From a checkpoint of a small audio captioner.
Data: trained on synthesized solo parts of chorales (CocoChorales), 9.3 epochs.
Rows from block 3 of the audio encoder of a small audio captioner, named by matrix and row number. Rows with one number belong to one neuron. Each number is 200 + 40 x the weight over its row's rms, rounded and kept within 0 to 999. All counts start at 0. After the name is the row's rms in percent of the matrix's.
After each neuron's rows are labels from the 100 clips, of 14976, where the neuron reaches its highest value: "responds to" is what is common among them. Only what is clearly more common there than usual is listed. The data: synthesized solo parts of chorales (CocoChorales). In brackets: how many of the 100, against the usual share in percent.
# fc1: MLP up (encoder.blocks.3.mlp.fc1.weight, 288x96), inputs 0-95
# fc2: MLP down (encoder.blocks.3.mlp.fc2.weight, 96x288, transposed), outputs 0-95

fc1.287,084,159,187,226,154,240,189,181,215,234,186,229,238,168,191,194,184,120,273,226,165,205,203,221,211,190,262,228,165,181,156,251,122,202,204,154,151,277,183,149,253,153,237,279,248,167,113,159,227,321,197,177,257,222,227,172,168,243,134,179,214,166,236,226,130,271,202,189,161,216,173,217,207,154,253,196,201,202,191,265,218,253,218,215,156,198,176,207,162,237,188,152,253,236,218,170,176
fc2.287,073,159,191,254,206,228,196,261,162,238,214,154,210,265,245,187,178,191,207,168,167,117,270,206,284,207,205,155,284,254,121,177,288,228,196,209,202,171,250,211,142,242,174,183,277,167,125,198,238,226,203,235,199,276,185,204,200,248,198,205,213,131,222,168,218,246,196,232,241,217,225,199,171,161,177,227,169,238,192,198,242,238,154,220,273,144,222,205,186,183,186,251,218,147,210,185,100
responds to: violin (81 vs 13.8); note A#4 (75 vs 10.6)

fc1.277,071,236,251,222,254,205,164,197,156,238,176,168,227,205,211,202,209,255,267,192,212,123,176,304,165,202,164,235,34,209,204,149,199,205,120,231,173,180,181,207,180,242,205,211,215,175,215,139,173,245,171,129,244,212,185,291,261,170,213,224,165,223,202,250,201,247,150,145,217,195,249,198,172,264,171,210,191,154,276,188,225,185,195,221,174,200,188,223,177,221,164,191,160,212,216,138,199
fc2.277,074,176,197,275,199,184,163,108,162,241,214,212,214,201,217,172,212,237,203,171,175,157,292,179,149,248,111,212,204,229,222,205,213,215,220,172,208,209,239,167,172,209,219,214,220,175,246,215,167,235,186,294,97,207,247,167,250,193,194,199,255,214,214,268,176,99,157,237,199,192,260,271,245,172,192,232,267,144,244,188,177,155,192,209,209,169,240,269,210,202,163,204,200,209,166,107,162
responds to: note E4 (27 vs 8.5); note F#4 (25 vs 8.3)

fc1.38,064,240,190,212,242,178,151,238,259,277,176,160,142,243,171,154,211,161,212,194,201,239,234,194,189,150,248,237,201,148,183,156,189,211,181,204,158,159,88,203,197,172,222,270,201,169,304,268,193,207,178,146,212,251,178,200,229,182,211,207,174,174,160,156,165,189,191,188,202,141,213,220,211,230,191,121,210,216,239,129,170,154,140,184,198,194,158,342,213,225,162,269,169,220,205,223,191
fc2.38,066,245,161,229,143,173,145,175,227,195,232,182,181,182,145,209,212,178,237,154,237,213,201,222,164,240,284,246,223,254,245,244,182,154,171,297,191,240,248,124,150,149,224,197,244,169,189,284,143,170,211,142,189,224,199,149,142,187,174,194,214,178,251,178,175,192,215,161,231,237,223,181,217,187,209,132,143,176,148,177,223,209,259,251,199,241,243,158,231,245,187,265,209,112,260,142,232
responds to: violin (35 vs 13.8); note B4 (33 vs 9.5); note C#5 (31 vs 10); note F5 (27 vs 8.2)

fc1.7,114,210,218,214,164,229,208,199,207,211,224,232,183,127,180,155,203,242,205,112,189,215,291,259,104,163,96,167,193,258,235,173,231,212,215,139,216,245,168,145,169,270,173,250,227,207,199,195,248,225,157,224,216,177,125,228,199,199,204,227,160,202,146,232,191,210,227,186,190,206,260,188,194,183,150,189,163,265,225,245,162,128,221,183,176,227,163,230,247,195,177,291,226,101,210,220,247
fc2.7,112,221,179,171,255,198,178,236,157,267,113,268,125,162,92,262,155,192,254,164,247,222,178,226,196,178,174,215,154,260,235,244,184,172,178,149,214,204,215,148,175,235,217,212,181,184,240,278,135,204,199,190,190,296,216,215,146,215,188,230,170,280,174,201,154,158,212,173,240,255,200,198,258,234,184,179,149,250,235,178,197,189,186,243,181,218,174,255,215,264,245,181,140,213,198,206,253
responds to: note C4 (41 vs 10.7); note A#4 (26 vs 10.6)

fc1.101,074,231,255,175,219,186,220,256,170,255,191,142,162,150,254,210,206,252,144,233,265,243,194,202,298,221,243,140,181,210,203,220,232,206,175,170,173,110,267,206,253,123,215,192,194,176,152,173,230,152,195,198,233,246,172,219,199,224,145,211,221,240,188,149,161,186,153,262,192,159,187,204,160,256,269,198,251,243,174,91,177,241,183,245,191,275,176,218,159,151,194,163,147,197,226,195,184
fc2.101,077,208,202,233,157,226,205,135,133,165,128,148,188,169,131,240,198,274,236,204,257,175,218,222,219,215,218,165,116,255,249,152,169,220,233,238,192,227,220,229,254,215,244,208,195,205,249,241,283,269,188,135,203,216,223,199,265,210,246,220,232,210,224,229,216,178,236,171,137,232,190,274,239,204,230,237,267,164,187,152,132,153,251,164,173,250,187,172,273,206,215,239,243,258,233,192,222
responds to: tuba (29 vs 8.7); note B3 (26 vs 9.5)

fc1.259,115,237,249,261,218,155,191,199,229,183,121,139,151,211,217,180,203,134,136,224,207,221,218,234,261,319,268,210,163,195,207,168,150,177,186,225,270,233,148,205,168,215,175,179,285,187,182,223,226,194,154,220,205,215,196,188,195,181,147,235,276,155,270,228,234,192,179,153,146,183,210,246,228,150,179,130,204,174,240,210,183,186,184,264,193,223,269,154,246,175,127,185,247,197,199,245,256
fc2.259,124,165,214,240,261,233,172,242,189,255,206,211,132,214,236,146,144,244,164,257,222,266,166,234,185,140,252,171,196,256,185,224,185,207,209,248,222,258,197,223,179,180,172,205,218,220,205,164,190,100,262,228,184,196,229,274,187,170,151,228,197,145,200,110,160,237,219,156,191,210,136,148,264,177,293,166,167,277,200,209,182,196,155,175,240,270,180,204,196,204,218,198,237,182,227,242,286
responds to: trumpet (34 vs 8.3); note G4 (32 vs 7.4)

fc1.75,134,254,190,166,204,100,161,109,212,182,125,199,209,193,192,206,211,199,162,212,229,193,261,224,234,223,196,188,134,222,141,204,132,194,182,260,145,149,233,192,201,242,204,197,280,180,196,181,214,208,227,187,159,240,164,192,229,216,165,189,196,153,179,318,279,205,147,190,179,197,203,210,234,165,179,175,233,250,160,217,228,203,271,206,204,236,197,165,196,123,68,224,244,223,251,226,208
fc2.75,151,113,247,241,166,225,180,235,189,218,141,185,249,159,216,130,161,130,225,201,194,187,135,268,174,128,237,155,209,217,206,267,106,182,228,188,178,212,139,198,248,210,219,226,266,237,180,192,233,210,234,261,255,223,196,223,252,138,159,198,158,170,147,180,180,226,171,148,167,162,129,181,146,167,222,162,202,242,238,172,249,168,198,164,195,218,183,232,268,203,270,196,169,198,151,265,231
responds to: trumpet (72 vs 8.3); note B4 (58 vs 9.5); note C#5 (42 vs 10); note C5 (32 vs 10.3)

fc1.112,104,101,173,264,192,186,202,144,193,232,124,180,192,188,147,201,142,188,215,256,237,131,206,254,212,200,202,157,223,211,167,192,224,225,214,179,266,202,209,178,122,141,228,168,223,197,166,224,155,214,151,200,258,180,270,177,201,223,197,177,281,178,222,265,292,192,207,172,215,273,265,241,204,238,136,131,229,197,190,202,168,230,237,170,153,169,239,198,147,232,124,246,171,234,236,171,238
fc2.112,108,175,213,253,231,171,289,253,258,234,296,184,158,179,219,162,122,222,214,196,197,232,198,307,194,173,207,190,251,176,176,200,252,134,153,213,219,174,155,174,152,257,183,221,198,235,238,203,203,173,167,295,151,160,137,199,208,239,193,196,226,189,255,125,213,202,229,212,168,185,184,171,183,154,215,181,178,185,164,213,143,155,198,221,236,252,155,249,146,212,163,171,159,261,185,111,160
responds to: trumpet (58 vs 8.3); note G5 (53 vs 6.3); note F#5 (33 vs 7.2); note E5 (31 vs 7.8)

fc1.33,136,94,209,182,162,246,211,164,180,136,205,165,135,149,213,173,225,209,190,151,256,193,185,208,153,191,184,190,193,186,181,110,176,250,156,224,199,185,133,209,171,193,206,266,223,214,214,237,157,230,224,265,185,231,274,177,258,274,203,194,205,236,177,156,238,251,203,226,144,264,190,199,160,101,192,224,223,226,122,259,202,182,215,284,162,162,205,202,205,208,216,236,203,183,281,203,118
fc2.33,133,239,167,238,211,188,131,218,229,215,224,239,141,178,220,183,278,283,175,227,146,200,194,205,259,178,188,246,164,239,246,226,171,125,223,243,190,192,224,167,270,204,202,182,211,206,281,158,185,144,221,255,221,212,198,151,162,161,256,182,193,244,152,198,169,167,192,156,176,172,154,182,312,209,193,142,203,263,228,166,247,217,209,183,264,223,179,240,89,176,169,201,206,251,246,159,247
responds to: note E4 (95 vs 8.5); note F#4 (58 vs 8.3); note D4 (58 vs 12.6); trombone (25 vs 7.1)

fc1.59,120,232,201,211,267,168,202,168,173,206,162,180,246,204,185,239,252,227,220,274,173,173,193,270,202,100,250,231,190,225,221,181,104,191,182,157,159,151,177,199,131,241,167,253,190,233,234,201,224,265,241,155,193,177,202,188,219,237,283,270,213,176,148,142,188,185,186,255,144,234,227,170,274,196,151,206,173,267,252,182,218,192,187,158,174,191,238,249,103,178,188,135,204,226,202,176,153
fc2.59,111,220,191,119,184,181,175,239,237,212,243,187,320,210,184,175,260,198,229,268,166,170,247,151,192,251,223,251,228,271,199,152,220,164,140,248,166,213,113,239,252,127,169,160,185,202,260,234,201,282,190,197,220,178,204,198,212,148,127,227,229,214,216,199,233,273,222,218,220,148,212,217,165,150,179,197,188,186,188,224,252,126,214,243,263,182,240,216,167,230,250,167,239,192,239,220,251
responds to: note E4 (34 vs 8.5)

fc1.184,059,267,238,165,196,157,220,180,238,114,163,250,231,131,191,210,178,172,175,223,273,125,238,178,236,179,199,198,225,207,214,220,228,209,188,193,172,225,199,142,202,185,224,145,165,230,266,209,161,241,171,176,297,229,230,213,148,259,150,142,130,203,237,134,140,224,232,177,174,173,237,270,220,186,255,175,301,263,265,179,173,218,222,188,277,250,220,210,195,210,184,228,185,221,213,232,162
fc2.184,058,228,195,274,134,111,222,233,172,210,206,206,192,191,174,273,201,244,211,144,240,212,195,195,167,228,163,191,138,155,204,145,100,231,151,162,146,181,215,166,287,216,200,220,144,204,186,193,204,213,226,214,168,169,167,281,159,178,283,213,170,179,149,245,132,231,204,109,181,194,243,200,237,245,213,232,217,131,202,206,172,209,252,193,211,243,179,265,216,146,271,227,199,162,248,168,189
responds to: violin (99 vs 13.8); note G5 (73 vs 6.3); note F5 (43 vs 8.2); note F#5 (36 vs 7.2)

fc1.127,114,284,177,206,192,219,208,158,204,169,186,120,264,179,160,91,231,160,188,274,170,251,161,184,291,203,149,173,247,161,206,191,217,195,240,197,131,218,237,173,254,224,221,206,141,183,281,204,143,161,225,173,207,197,212,165,160,198,215,198,222,208,215,199,181,240,148,257,257,221,216,122,121,184,144,245,255,179,157,236,140,223,170,212,222,241,259,172,158,198,187,192,217,185,252,163,235
fc2.127,117,130,186,194,212,228,179,122,280,145,159,221,244,192,166,152,211,181,152,231,192,266,160,194,236,247,224,199,202,208,166,123,197,138,242,157,182,176,134,215,177,112,275,203,209,197,184,156,198,190,188,260,212,199,257,138,236,208,315,173,192,220,186,254,199,219,188,238,167,190,146,174,163,223,179,274,141,234,137,185,214,160,143,191,185,174,269,191,254,228,184,240,193,152,238,186,208
responds to: note E4 (48 vs 8.5); viola (45 vs 8.5)

fc1.44,038,171,193,230,256,225,229,186,214,213,264,149,180,217,187,215,169,223,246,170,116,222,306,240,160,178,101,136,187,276,265,163,183,206,230,209,171,212,135,181,250,221,234,242,215,204,196,189,230,227,192,204,199,259,145,192,211,194,234,243,217,123,180,124,193,231,157,154,274,230,235,193,196,251,160,160,266,265,235,150,147,231,200,225,238,163,211,201,193,211,197,229,154,191,157,170,274
fc2.44,038,211,232,183,240,188,209,234,166,164,205,204,260,156,195,263,156,152,236,244,243,202,210,141,245,204,216,240,185,147,222,221,128,200,213,157,105,189,205,183,133,137,127,190,184,196,210,205,199,189,192,248,154,93,146,152,195,219,175,231,153,134,178,134,146,197,153,270,149,160,284,204,270,162,189,193,173,267,202,186,189,218,185,132,185,180,170,190,191,230,183,169,229,264,146,175,179
responds to: note F5 (32 vs 8.2); note F#5 (31 vs 7.2); note E5 (26 vs 7.8)

fc1.23,088,211,220,194,186,225,253,188,270,192,183,200,165,129,193,230,218,127,234,112,302,212,286,252,189,239,187,181,208,205,226,164,158,220,194,207,182,187,202,225,171,266,228,245,149,189,210,181,106,157,197,206,211,164,217,142,275,177,183,205,160,172,217,231,112,245,274,227,216,287,167,174,149,262,195,178,244,194,145,201,153,191,146,201,234,204,284,208,235,190,158,218,157,207,183,175,205
fc2.23,089,165,155,146,209,189,218,268,248,237,314,116,156,246,196,165,162,130,223,145,235,142,241,164,255,199,227,189,168,135,231,252,157,194,213,185,178,230,217,182,260,121,161,221,212,187,225,167,159,207,173,220,194,181,178,208,152,153,179,208,242,193,191,249,184,190,142,130,221,266,223,142,257,181,215,218,183,250,188,282,270,226,202,204,230,229,191,141,197,220,221,171,129,202,234,220,161
responds to: note A#3 (88 vs 10.1); bassoon (54 vs 8.2); cello (35 vs 10); note G#3 (34 vs 7.9)

fc1.53,136,148,193,244,195,179,235,127,196,241,135,268,182,180,184,261,207,185,183,162,246,206,166,262,273,236,199,188,143,205,154,194,162,255,211,176,226,207,179,133,180,172,213,170,228,188,238,184,106,196,221,194,164,216,232,192,175,223,133,236,318,169,240,242,282,173,198,160,186,186,228,172,202,163,154,172,270,273,214,230,214,228,218,256,144,226,218,176,196,174,85,207,232,215,232,220,205
fc2.53,143,144,233,210,177,208,225,296,274,284,225,231,139,158,242,178,166,143,237,167,238,188,240,262,178,242,227,165,257,219,210,264,130,184,210,265,276,241,209,176,160,214,151,183,218,253,164,146,207,158,240,192,157,133,205,252,243,161,195,213,185,166,258,150,236,206,160,203,227,190,183,200,206,280,239,174,175,217,115,166,201,192,153,208,200,214,222,214,173,183,172,248,131,247,185,155,194
responds to: trumpet (36 vs 8.3); trombone (33 vs 7.1); note D5 (27 vs 8.2); note F4 (25 vs 9)

fc1.278,083,230,161,221,238,162,173,124,222,146,204,230,181,220,179,213,179,227,214,224,242,165,213,168,187,212,232,190,166,249,249,191,215,129,228,198,254,207,238,263,154,230,199,298,134,197,119,178,217,283,208,181,152,252,198,188,204,170,112,254,179,189,152,126,198,222,139,229,201,226,218,238,182,211,239,228,279,191,174,150,255,240,191,226,156,258,203,196,176,303,168,265,169,190,152,225,204
fc2.278,087,162,236,235,210,160,120,134,181,161,209,190,189,184,251,253,219,127,235,231,223,176,230,262,179,153,177,237,200,156,207,106,184,231,207,193,191,220,201,226,159,205,252,150,161,178,227,167,175,205,173,118,267,116,114,229,165,245,242,107,165,163,215,198,174,134,214,197,251,148,179,161,140,200,183,213,190,175,186,139,129,155,207,228,194,141,226,203,236,184,182,215,145,197,190,216,265
responds to: note C4 (71 vs 10.7); viola (65 vs 8.5); note D4 (42 vs 12.6); note A4 (25 vs 8.9)

fc1.73,152,255,181,209,227,212,160,222,174,219,167,282,185,247,219,133,222,168,171,232,158,185,206,224,161,231,154,193,201,173,201,125,233,219,196,207,189,187,252,135,131,193,80,209,187,273,201,214,160,178,260,212,236,255,202,157,212,175,168,272,239,200,225,236,180,101,193,151,242,228,264,174,174,214,219,224,235,193,139,236,174,201,212,268,259,127,140,202,205,168,225,140,207,208,271,185,233
fc2.73,151,214,176,175,263,226,286,277,202,187,200,260,160,189,210,233,163,139,170,266,185,223,233,179,306,210,189,179,217,218,191,141,201,218,191,194,200,184,134,101,159,118,263,162,238,138,221,256,243,216,186,242,186,182,235,191,177,173,211,237,182,255,232,156,258,273,187,137,164,205,222,192,220,228,194,229,222,200,178,199,234,206,165,139,177,190,170,145,283,194,239,143,253,150,184,175,219
responds to: note C4 (56 vs 10.7); note G4 (40 vs 7.4); bassoon (30 vs 8.2)

fc1.153,080,196,165,215,183,171,222,126,216,203,155,238,286,214,245,232,202,179,185,193,156,201,214,223,218,171,181,176,167,125,238,195,214,219,154,275,243,167,130,180,282,121,266,235,188,120,227,179,208,189,191,236,177,262,231,234,171,180,248,243,203,203,142,190,180,272,199,259,263,242,126,218,173,205,188,189,248,197,232,191,172,172,114,169,281,231,211,142,239,112,206,201,200,175,235,210,194
fc2.153,080,128,265,290,177,163,152,197,197,217,177,173,170,222,169,192,163,123,184,265,160,229,237,168,170,200,155,158,239,221,258,175,194,219,142,249,254,252,263,163,240,173,230,169,172,200,229,214,207,145,270,203,155,233,120,158,162,155,206,181,178,203,207,192,193,226,205,188,188,317,185,182,190,200,217,176,268,225,222,250,207,276,196,196,203,167,226,161,267,199,149,246,165,280,227,244,225
responds to: note A#3 (37 vs 10.1); note G#3 (34 vs 7.9); bassoon (30 vs 8.2); note B3 (26 vs 9.5)

fc1.109,112,191,168,172,211,219,216,187,199,219,301,179,144,186,232,227,226,198,205,103,148,212,223,262,232,236,137,207,269,217,266,241,178,276,235,142,233,211,207,142,203,220,226,166,218,152,166,224,130,190,154,190,158,160,133,222,257,201,215,182,223,200,230,189,195,213,179,265,170,255,181,192,159,131,158,233,241,261,254,197,137,253,182,197,266,174,162,171,248,218,206,229,133,178,124,220,229
fc2.109,110,240,254,146,196,200,168,206,122,220,176,223,172,130,263,122,179,128,238,142,194,237,255,185,190,184,248,230,249,171,137,257,166,227,238,146,231,222,206,218,170,192,228,251,212,158,256,150,199,165,113,198,165,183,139,216,254,182,209,233,130,184,260,247,230,199,172,238,249,239,284,205,264,232,219,205,214,272,208,276,212,209,243,200,194,197,211,180,207,239,161,213,240,235,177,253,182
responds to: note A#3 (59 vs 10.1); note C#4 (37 vs 12); note A3 (26 vs 8.6)

fc1.90,132,160,216,286,175,189,136,192,237,211,279,221,153,236,101,128,220,136,260,136,215,235,261,207,177,212,183,169,244,222,197,138,240,230,156,183,192,210,220,168,240,170,184,177,186,207,187,183,219,179,164,50,162,281,192,229,184,201,206,195,206,201,186,189,171,226,178,195,207,181,240,217,170,149,213,185,190,270,266,121,168,224,202,205,218,211,220,171,217,228,131,238,277,168,179,164,196
fc2.90,121,184,205,230,193,185,140,126,270,232,227,155,274,250,222,168,247,202,240,304,253,206,155,235,180,196,243,227,180,173,200,233,194,225,171,234,191,213,203,210,201,238,184,203,184,212,136,237,141,300,235,234,150,175,148,256,149,234,194,289,269,154,276,249,285,198,140,184,217,191,204,233,201,222,171,203,194,146,250,191,193,206,207,245,190,193,215,95,221,191,170,216,215,167,218,220,196
responds to: note F5 (89 vs 8.2); trumpet (64 vs 8.3); note D#5 (54 vs 8.8); note G5 (34 vs 6.3)

fc1.159,111,235,191,156,237,203,173,191,203,223,162,117,179,263,244,204,184,256,216,192,237,201,203,288,228,201,196,197,181,183,315,190,215,233,161,192,152,198,131,210,212,151,267,246,270,257,166,143,204,149,227,181,175,179,172,97,154,185,137,195,165,213,140,238,172,184,157,279,229,226,179,192,229,145,241,205,187,220,258,206,201,151,183,225,176,180,177,133,179,162,251,154,171,248,209,234,142
fc2.159,113,223,209,193,160,249,200,266,186,205,269,155,191,222,154,210,190,208,174,215,162,204,233,231,224,125,184,242,171,177,197,207,198,207,209,354,159,220,211,160,206,241,204,246,205,176,200,241,157,290,153,226,245,208,188,220,153,185,219,265,250,212,230,191,165,205,236,128,211,127,209,172,107,244,203,202,195,244,118,204,150,168,186,212,265,178,253,243,269,192,182,221,201,173,137,161,157
responds to: note C4 (63 vs 10.7); note G3 (40 vs 6.2); note A#3 (36 vs 10.1); tuba (32 vs 8.7)

fc1.254,084,154,117,150,162,182,161,109,197,227,251,257,192,146,172,190,200,198,275,276,185,219,258,212,150,232,213,217,150,208,225,182,164,251,192,215,238,203,258,128,255,205,238,177,258,208,234,200,225,195,178,171,196,170,208,222,214,215,177,181,192,157,179,145,188,146,202,226,154,234,211,192,152,153,280,239,257,202,241,150,240,156,144,203,197,138,256,132,252,243,104,184,184,241,214,229,172
fc2.254,090,169,188,185,172,206,127,214,221,259,257,262,279,195,216,199,146,247,210,222,265,228,258,226,151,254,206,124,270,227,154,211,195,192,207,174,182,206,147,165,228,224,195,182,181,162,204,184,173,199,172,265,197,307,143,206,200,205,151,141,236,185,211,240,208,181,204,185,190,212,194,244,228,152,171,274,150,292,173,234,107,167,184,194,237,191,188,179,232,178,157,232,243,194,124,126,165
responds to: violin (35 vs 13.8); note A#4 (31 vs 10.6); note F#5 (29 vs 7.2)

fc1.118,102,215,195,201,196,182,183,246,141,242,151,279,242,208,160,189,228,244,163,186,282,208,210,211,234,147,234,281,173,213,151,195,224,181,206,237,192,171,157,233,200,191,193,194,185,310,215,175,227,215,199,230,285,181,239,188,219,181,123,174,118,168,180,156,174,264,126,235,222,168,223,276,207,214,214,140,245,268,191,165,213,238,157,187,150,179,208,170,251,197,158,280,199,205,139,173,269
fc2.118,095,179,218,189,201,181,200,198,133,185,215,207,209,146,101,267,157,225,186,184,246,158,239,189,180,222,203,192,125,202,242,191,123,241,182,121,178,229,162,191,175,244,195,187,144,184,209,259,148,214,254,129,188,97,216,215,147,196,260,189,117,243,244,164,179,235,189,139,239,231,142,252,227,180,170,261,171,206,212,168,218,214,226,176,190,212,254,221,214,282,279,195,199,179,159,142,193
responds to: violin (74 vs 13.8); note G5 (52 vs 6.3); note F5 (33 vs 8.2); note D#5 (30 vs 8.8)

fc1.140,036,96,166,132,162,218,169,209,177,198,174,188,214,189,272,182,206,160,200,255,202,158,172,231,204,216,201,123,118,221,122,264,152,213,149,238,232,159,187,222,194,219,224,258,183,242,110,276,251,174,203,189,230,259,180,182,259,182,173,216,146,197,186,175,201,153,154,210,244,172,187,193,208,277,224,199,243,242,273,207,273,208,262,213,192,204,192,204,256,177,188,157,236,213,126,207,253
fc2.140,038,147,162,190,267,249,188,115,192,214,126,191,239,129,165,259,127,196,252,215,181,207,227,133,215,232,152,192,195,151,261,179,275,139,189,140,197,172,192,145,178,276,212,163,185,182,301,177,211,242,169,259,221,187,207,195,164,187,163,203,141,179,191,202,230,148,228,192,126,200,166,242,253,213,202,240,211,192,61,149,187,210,226,219,177,186,222,178,210,197,206,192,196,221,222,186,209
responds to: tuba (54 vs 8.7); note G#3 (35 vs 7.9); note A3 (33 vs 8.6)

fc1.146,034,262,197,158,183,206,173,143,233,157,171,226,330,186,194,188,193,207,207,192,200,204,195,179,231,240,155,236,215,121,180,223,222,191,223,239,179,175,120,167,194,213,226,208,204,222,255,170,200,215,198,167,186,187,285,177,121,245,149,172,240,206,305,225,145,239,183,233,165,189,253,248,173,155,219,85,197,183,214,143,144,267,230,156,248,233,182,177,204,190,204,256,239,139,222,204,173
fc2.146,033,157,153,213,161,222,198,165,139,177,259,175,112,206,159,233,126,213,149,233,102,146,181,201,246,214,203,168,194,247,255,168,266,326,149,184,148,191,179,194,195,252,195,160,197,273,195,173,161,213,194,240,187,246,166,289,175,215,183,265,169,193,179,165,217,209,156,213,167,214,215,212,251,189,170,217,209,169,164,118,245,255,260,152,181,221,202,171,215,196,212,214,245,229,240,193,231
responds to: violin (42 vs 13.8); flute (35 vs 8.6); note B4 (28 vs 9.5); note D5 (25 vs 8.2)

fc1.205,085,214,124,164,215,203,193,117,173,191,215,239,181,223,181,168,228,209,250,222,194,198,189,253,238,273,192,154,106,225,235,287,243,210,222,235,222,236,176,172,211,166,190,107,215,275,177,180,194,244,219,243,227,180,220,197,207,270,165,276,230,151,236,249,142,242,194,232,92,184,237,123,177,221,198,224,202,214,194,124,175,190,195,175,219,224,237,192,187,158,114,155,189,158,197,229,237
fc2.205,088,238,193,191,200,188,206,159,235,209,213,218,103,181,247,258,268,170,198,222,180,185,201,213,152,209,198,235,164,223,164,237,285,163,242,223,222,229,160,182,196,146,218,257,273,135,214,151,148,180,182,246,226,201,208,171,218,160,267,176,229,287,194,220,232,222,250,295,226,196,198,167,258,178,189,232,199,301,120,201,218,233,252,214,288,227,188,123,193,198,184,266,231,216,230,205,182
responds to: tuba (46 vs 8.7); note A#3 (43 vs 10.1)

fc1.240,023,157,247,185,184,132,207,149,247,204,229,221,226,149,180,136,268,185,131,201,174,226,114,201,207,205,134,181,260,242,194,121,193,196,160,209,177,268,159,237,218,280,142,211,231,183,219,261,130,233,226,236,217,200,269,122,229,261,209,187,177,188,206,188,238,241,118,187,202,236,222,208,219,183,258,163,240,207,161,190,121,193,133,160,229,156,245,252,248,228,171,198,221,180,201,193,181
fc2.240,020,166,186,279,167,192,209,225,150,201,246,234,187,228,203,98,290,253,151,192,177,206,188,209,224,154,145,334,223,235,289,151,207,220,172,193,194,187,184,166,252,216,200,207,264,165,191,198,127,214,197,201,259,174,242,182,158,181,231,236,229,262,164,167,166,189,238,172,187,143,191,206,222,228,247,230,200,210,226,250,281,248,236,177,239,182,254,220,240,194,225,155,243,197,260,185,242
responds to: note E4 (34 vs 8.5); note F#4 (30 vs 8.3); viola (29 vs 8.5); note F4 (29 vs 9)

fc1.58,155,255,222,214,217,247,114,151,196,176,192,236,181,215,235,138,229,205,213,247,224,209,209,204,237,195,109,186,130,146,210,147,234,235,215,174,238,173,258,146,139,156,91,158,182,229,208,163,162,149,199,153,157,278,176,195,233,186,240,182,198,249,241,165,203,117,193,173,184,276,190,220,177,229,276,169,233,195,205,248,202,227,200,216,267,148,186,182,147,180,232,140,190,169,268,187,220
fc2.58,152,196,230,194,220,221,249,191,217,186,156,247,191,186,302,223,207,212,190,239,202,242,210,197,270,242,145,159,249,216,205,159,200,192,279,218,176,258,164,84,145,188,202,144,273,126,180,202,265,161,191,212,209,89,217,140,204,187,158,198,236,245,251,157,214,275,200,155,211,242,243,256,211,147,176,198,205,190,168,140,175,234,169,168,201,165,186,155,258,178,223,197,235,144,201,203,216
responds to: note C4 (60 vs 10.7); note G4 (41 vs 7.4); bassoon (30 vs 8.2)

fc1.79,104,235,118,196,193,149,228,92,202,201,207,278,186,245,187,166,181,211,156,163,178,157,290,162,131,130,174,222,152,207,222,196,242,250,293,195,249,253,175,181,188,206,209,274,191,253,223,206,255,210,154,229,140,210,175,176,122,187,152,229,256,231,202,202,225,197,231,151,199,202,166,194,132,239,203,167,164,187,215,138,180,211,199,234,233,235,152,167,243,152,182,252,193,180,208,272,223
fc2.79,108,247,217,225,257,221,186,218,166,250,215,253,178,161,166,282,232,142,179,164,222,165,152,168,244,196,241,253,158,179,190,299,235,143,141,184,256,243,235,187,167,148,201,215,197,152,251,186,197,252,159,213,170,193,178,181,180,179,198,140,198,241,185,200,212,242,287,146,242,281,209,258,179,229,220,231,171,243,194,194,125,272,198,216,131,193,226,218,186,153,229,212,192,311,205,232,218
responds to: note A#5 (55 vs 1.2); note G#5 (37 vs 3.8); violin (36 vs 13.8); note G5 (32 vs 6.3)

fc1.265,099,145,139,277,187,217,216,130,138,162,132,231,176,269,214,210,220,191,232,181,205,217,177,216,241,186,208,195,162,175,219,179,148,222,184,271,213,178,124,262,221,183,213,204,224,178,198,203,133,239,218,185,156,176,307,151,332,243,137,185,225,170,158,167,202,232,222,192,206,239,261,198,216,142,199,207,234,226,122,273,250,208,197,246,129,206,184,202,186,202,202,227,229,177,234,190,154
fc2.265,103,196,222,296,210,175,214,241,256,170,215,205,119,176,218,181,206,250,212,209,146,161,209,159,205,208,227,246,208,198,251,205,205,170,186,208,208,117,210,163,231,176,164,144,260,232,190,160,190,180,239,213,253,267,164,207,219,156,260,127,205,227,180,196,146,134,178,200,213,184,174,212,281,305,184,123,185,308,233,206,216,214,212,190,265,140,251,203,153,192,226,172,156,244,268,187,213
responds to: note E4 (100 vs 8.5); viola (51 vs 8.5); note D4 (33 vs 12.6); note F#4 (30 vs 8.3)

fc1.234,081,116,175,199,234,207,230,266,221,154,261,172,187,161,165,181,201,211,161,235,176,191,163,233,278,158,202,215,113,207,201,248,221,189,170,230,161,196,165,205,206,151,209,222,199,183,234,125,255,233,229,243,204,249,158,220,188,241,160,187,207,185,224,221,261,214,171,174,217,172,184,194,166,265,209,206,243,211,217,139,185,134,168,121,212,145,174,169,241,186,214,201,152,111,267,347,214
fc2.234,074,177,142,242,284,157,237,206,185,209,242,217,189,257,228,266,237,172,232,169,164,253,187,259,202,181,188,163,112,255,183,239,255,209,126,143,231,150,207,219,243,198,210,244,256,152,176,139,188,227,145,177,150,199,212,261,206,213,228,192,180,265,263,170,209,229,252,205,160,257,164,254,196,127,231,188,128,128,260,169,200,208,215,173,235,140,190,196,255,223,199,183,147,184,173,206,153
responds to: note F5 (49 vs 8.2); note G#5 (43 vs 3.8); note G5 (28 vs 6.3); trumpet (28 vs 8.3)

fc1.14,073,147,150,233,168,222,124,253,212,235,218,144,154,161,139,241,157,196,249,218,213,124,236,225,193,208,196,203,203,227,227,180,191,221,276,198,210,169,181,215,198,210,278,135,229,159,205,249,153,148,206,208,103,153,234,200,248,187,134,203,206,214,206,161,211,181,135,196,210,156,178,210,205,250,276,243,281,152,284,222,238,151,221,171,214,174,166,137,222,170,212,231,169,185,268,226,273
fc2.14,080,121,185,220,169,154,120,197,157,151,271,216,224,192,139,157,107,220,263,159,237,195,177,169,200,249,168,187,152,137,180,207,204,246,197,143,220,220,171,230,176,238,252,182,232,152,184,213,228,103,170,187,223,238,114,218,213,203,200,171,161,136,203,172,211,159,179,172,216,246,199,209,128,226,190,227,168,169,165,185,93,199,201,238,245,236,234,161,157,164,136,227,210,268,230,220,214
responds to: note F5 (66 vs 8.2); note D#5 (48 vs 8.8); instrument: violin (37 vs 13.8); flute (35 vs 8.6)

fc1.6,128,136,169,163,154,225,215,209,197,169,118,161,195,163,201,171,90,135,185,197,168,194,170,256,236,169,195,195,201,186,182,232,225,172,207,231,138,251,178,219,193,216,186,206,154,188,203,189,218,265,210,209,222,279,194,232,140,238,166,166,237,204,213,189,241,172,262,226,230,189,372,185,167,214,140,218,227,123,181,165,201,291,247,236,210,274,217,196,189,178,202,164,190,191,226,167,196
fc2.6,125,210,184,113,137,159,144,184,231,195,221,104,162,222,261,175,202,171,190,274,147,120,186,185,182,211,213,167,249,225,227,323,213,169,224,189,190,125,111,184,192,240,236,214,192,189,217,205,200,245,204,161,170,244,211,188,211,283,170,126,176,202,239,172,144,189,193,219,262,162,193,242,212,273,248,217,204,180,222,229,193,191,232,248,238,187,183,223,230,213,209,217,254,271,184,182,133
responds to: violin (65 vs 13.8); note F5 (39 vs 8.2); note E5 (34 vs 7.8); note F#5 (32 vs 7.2)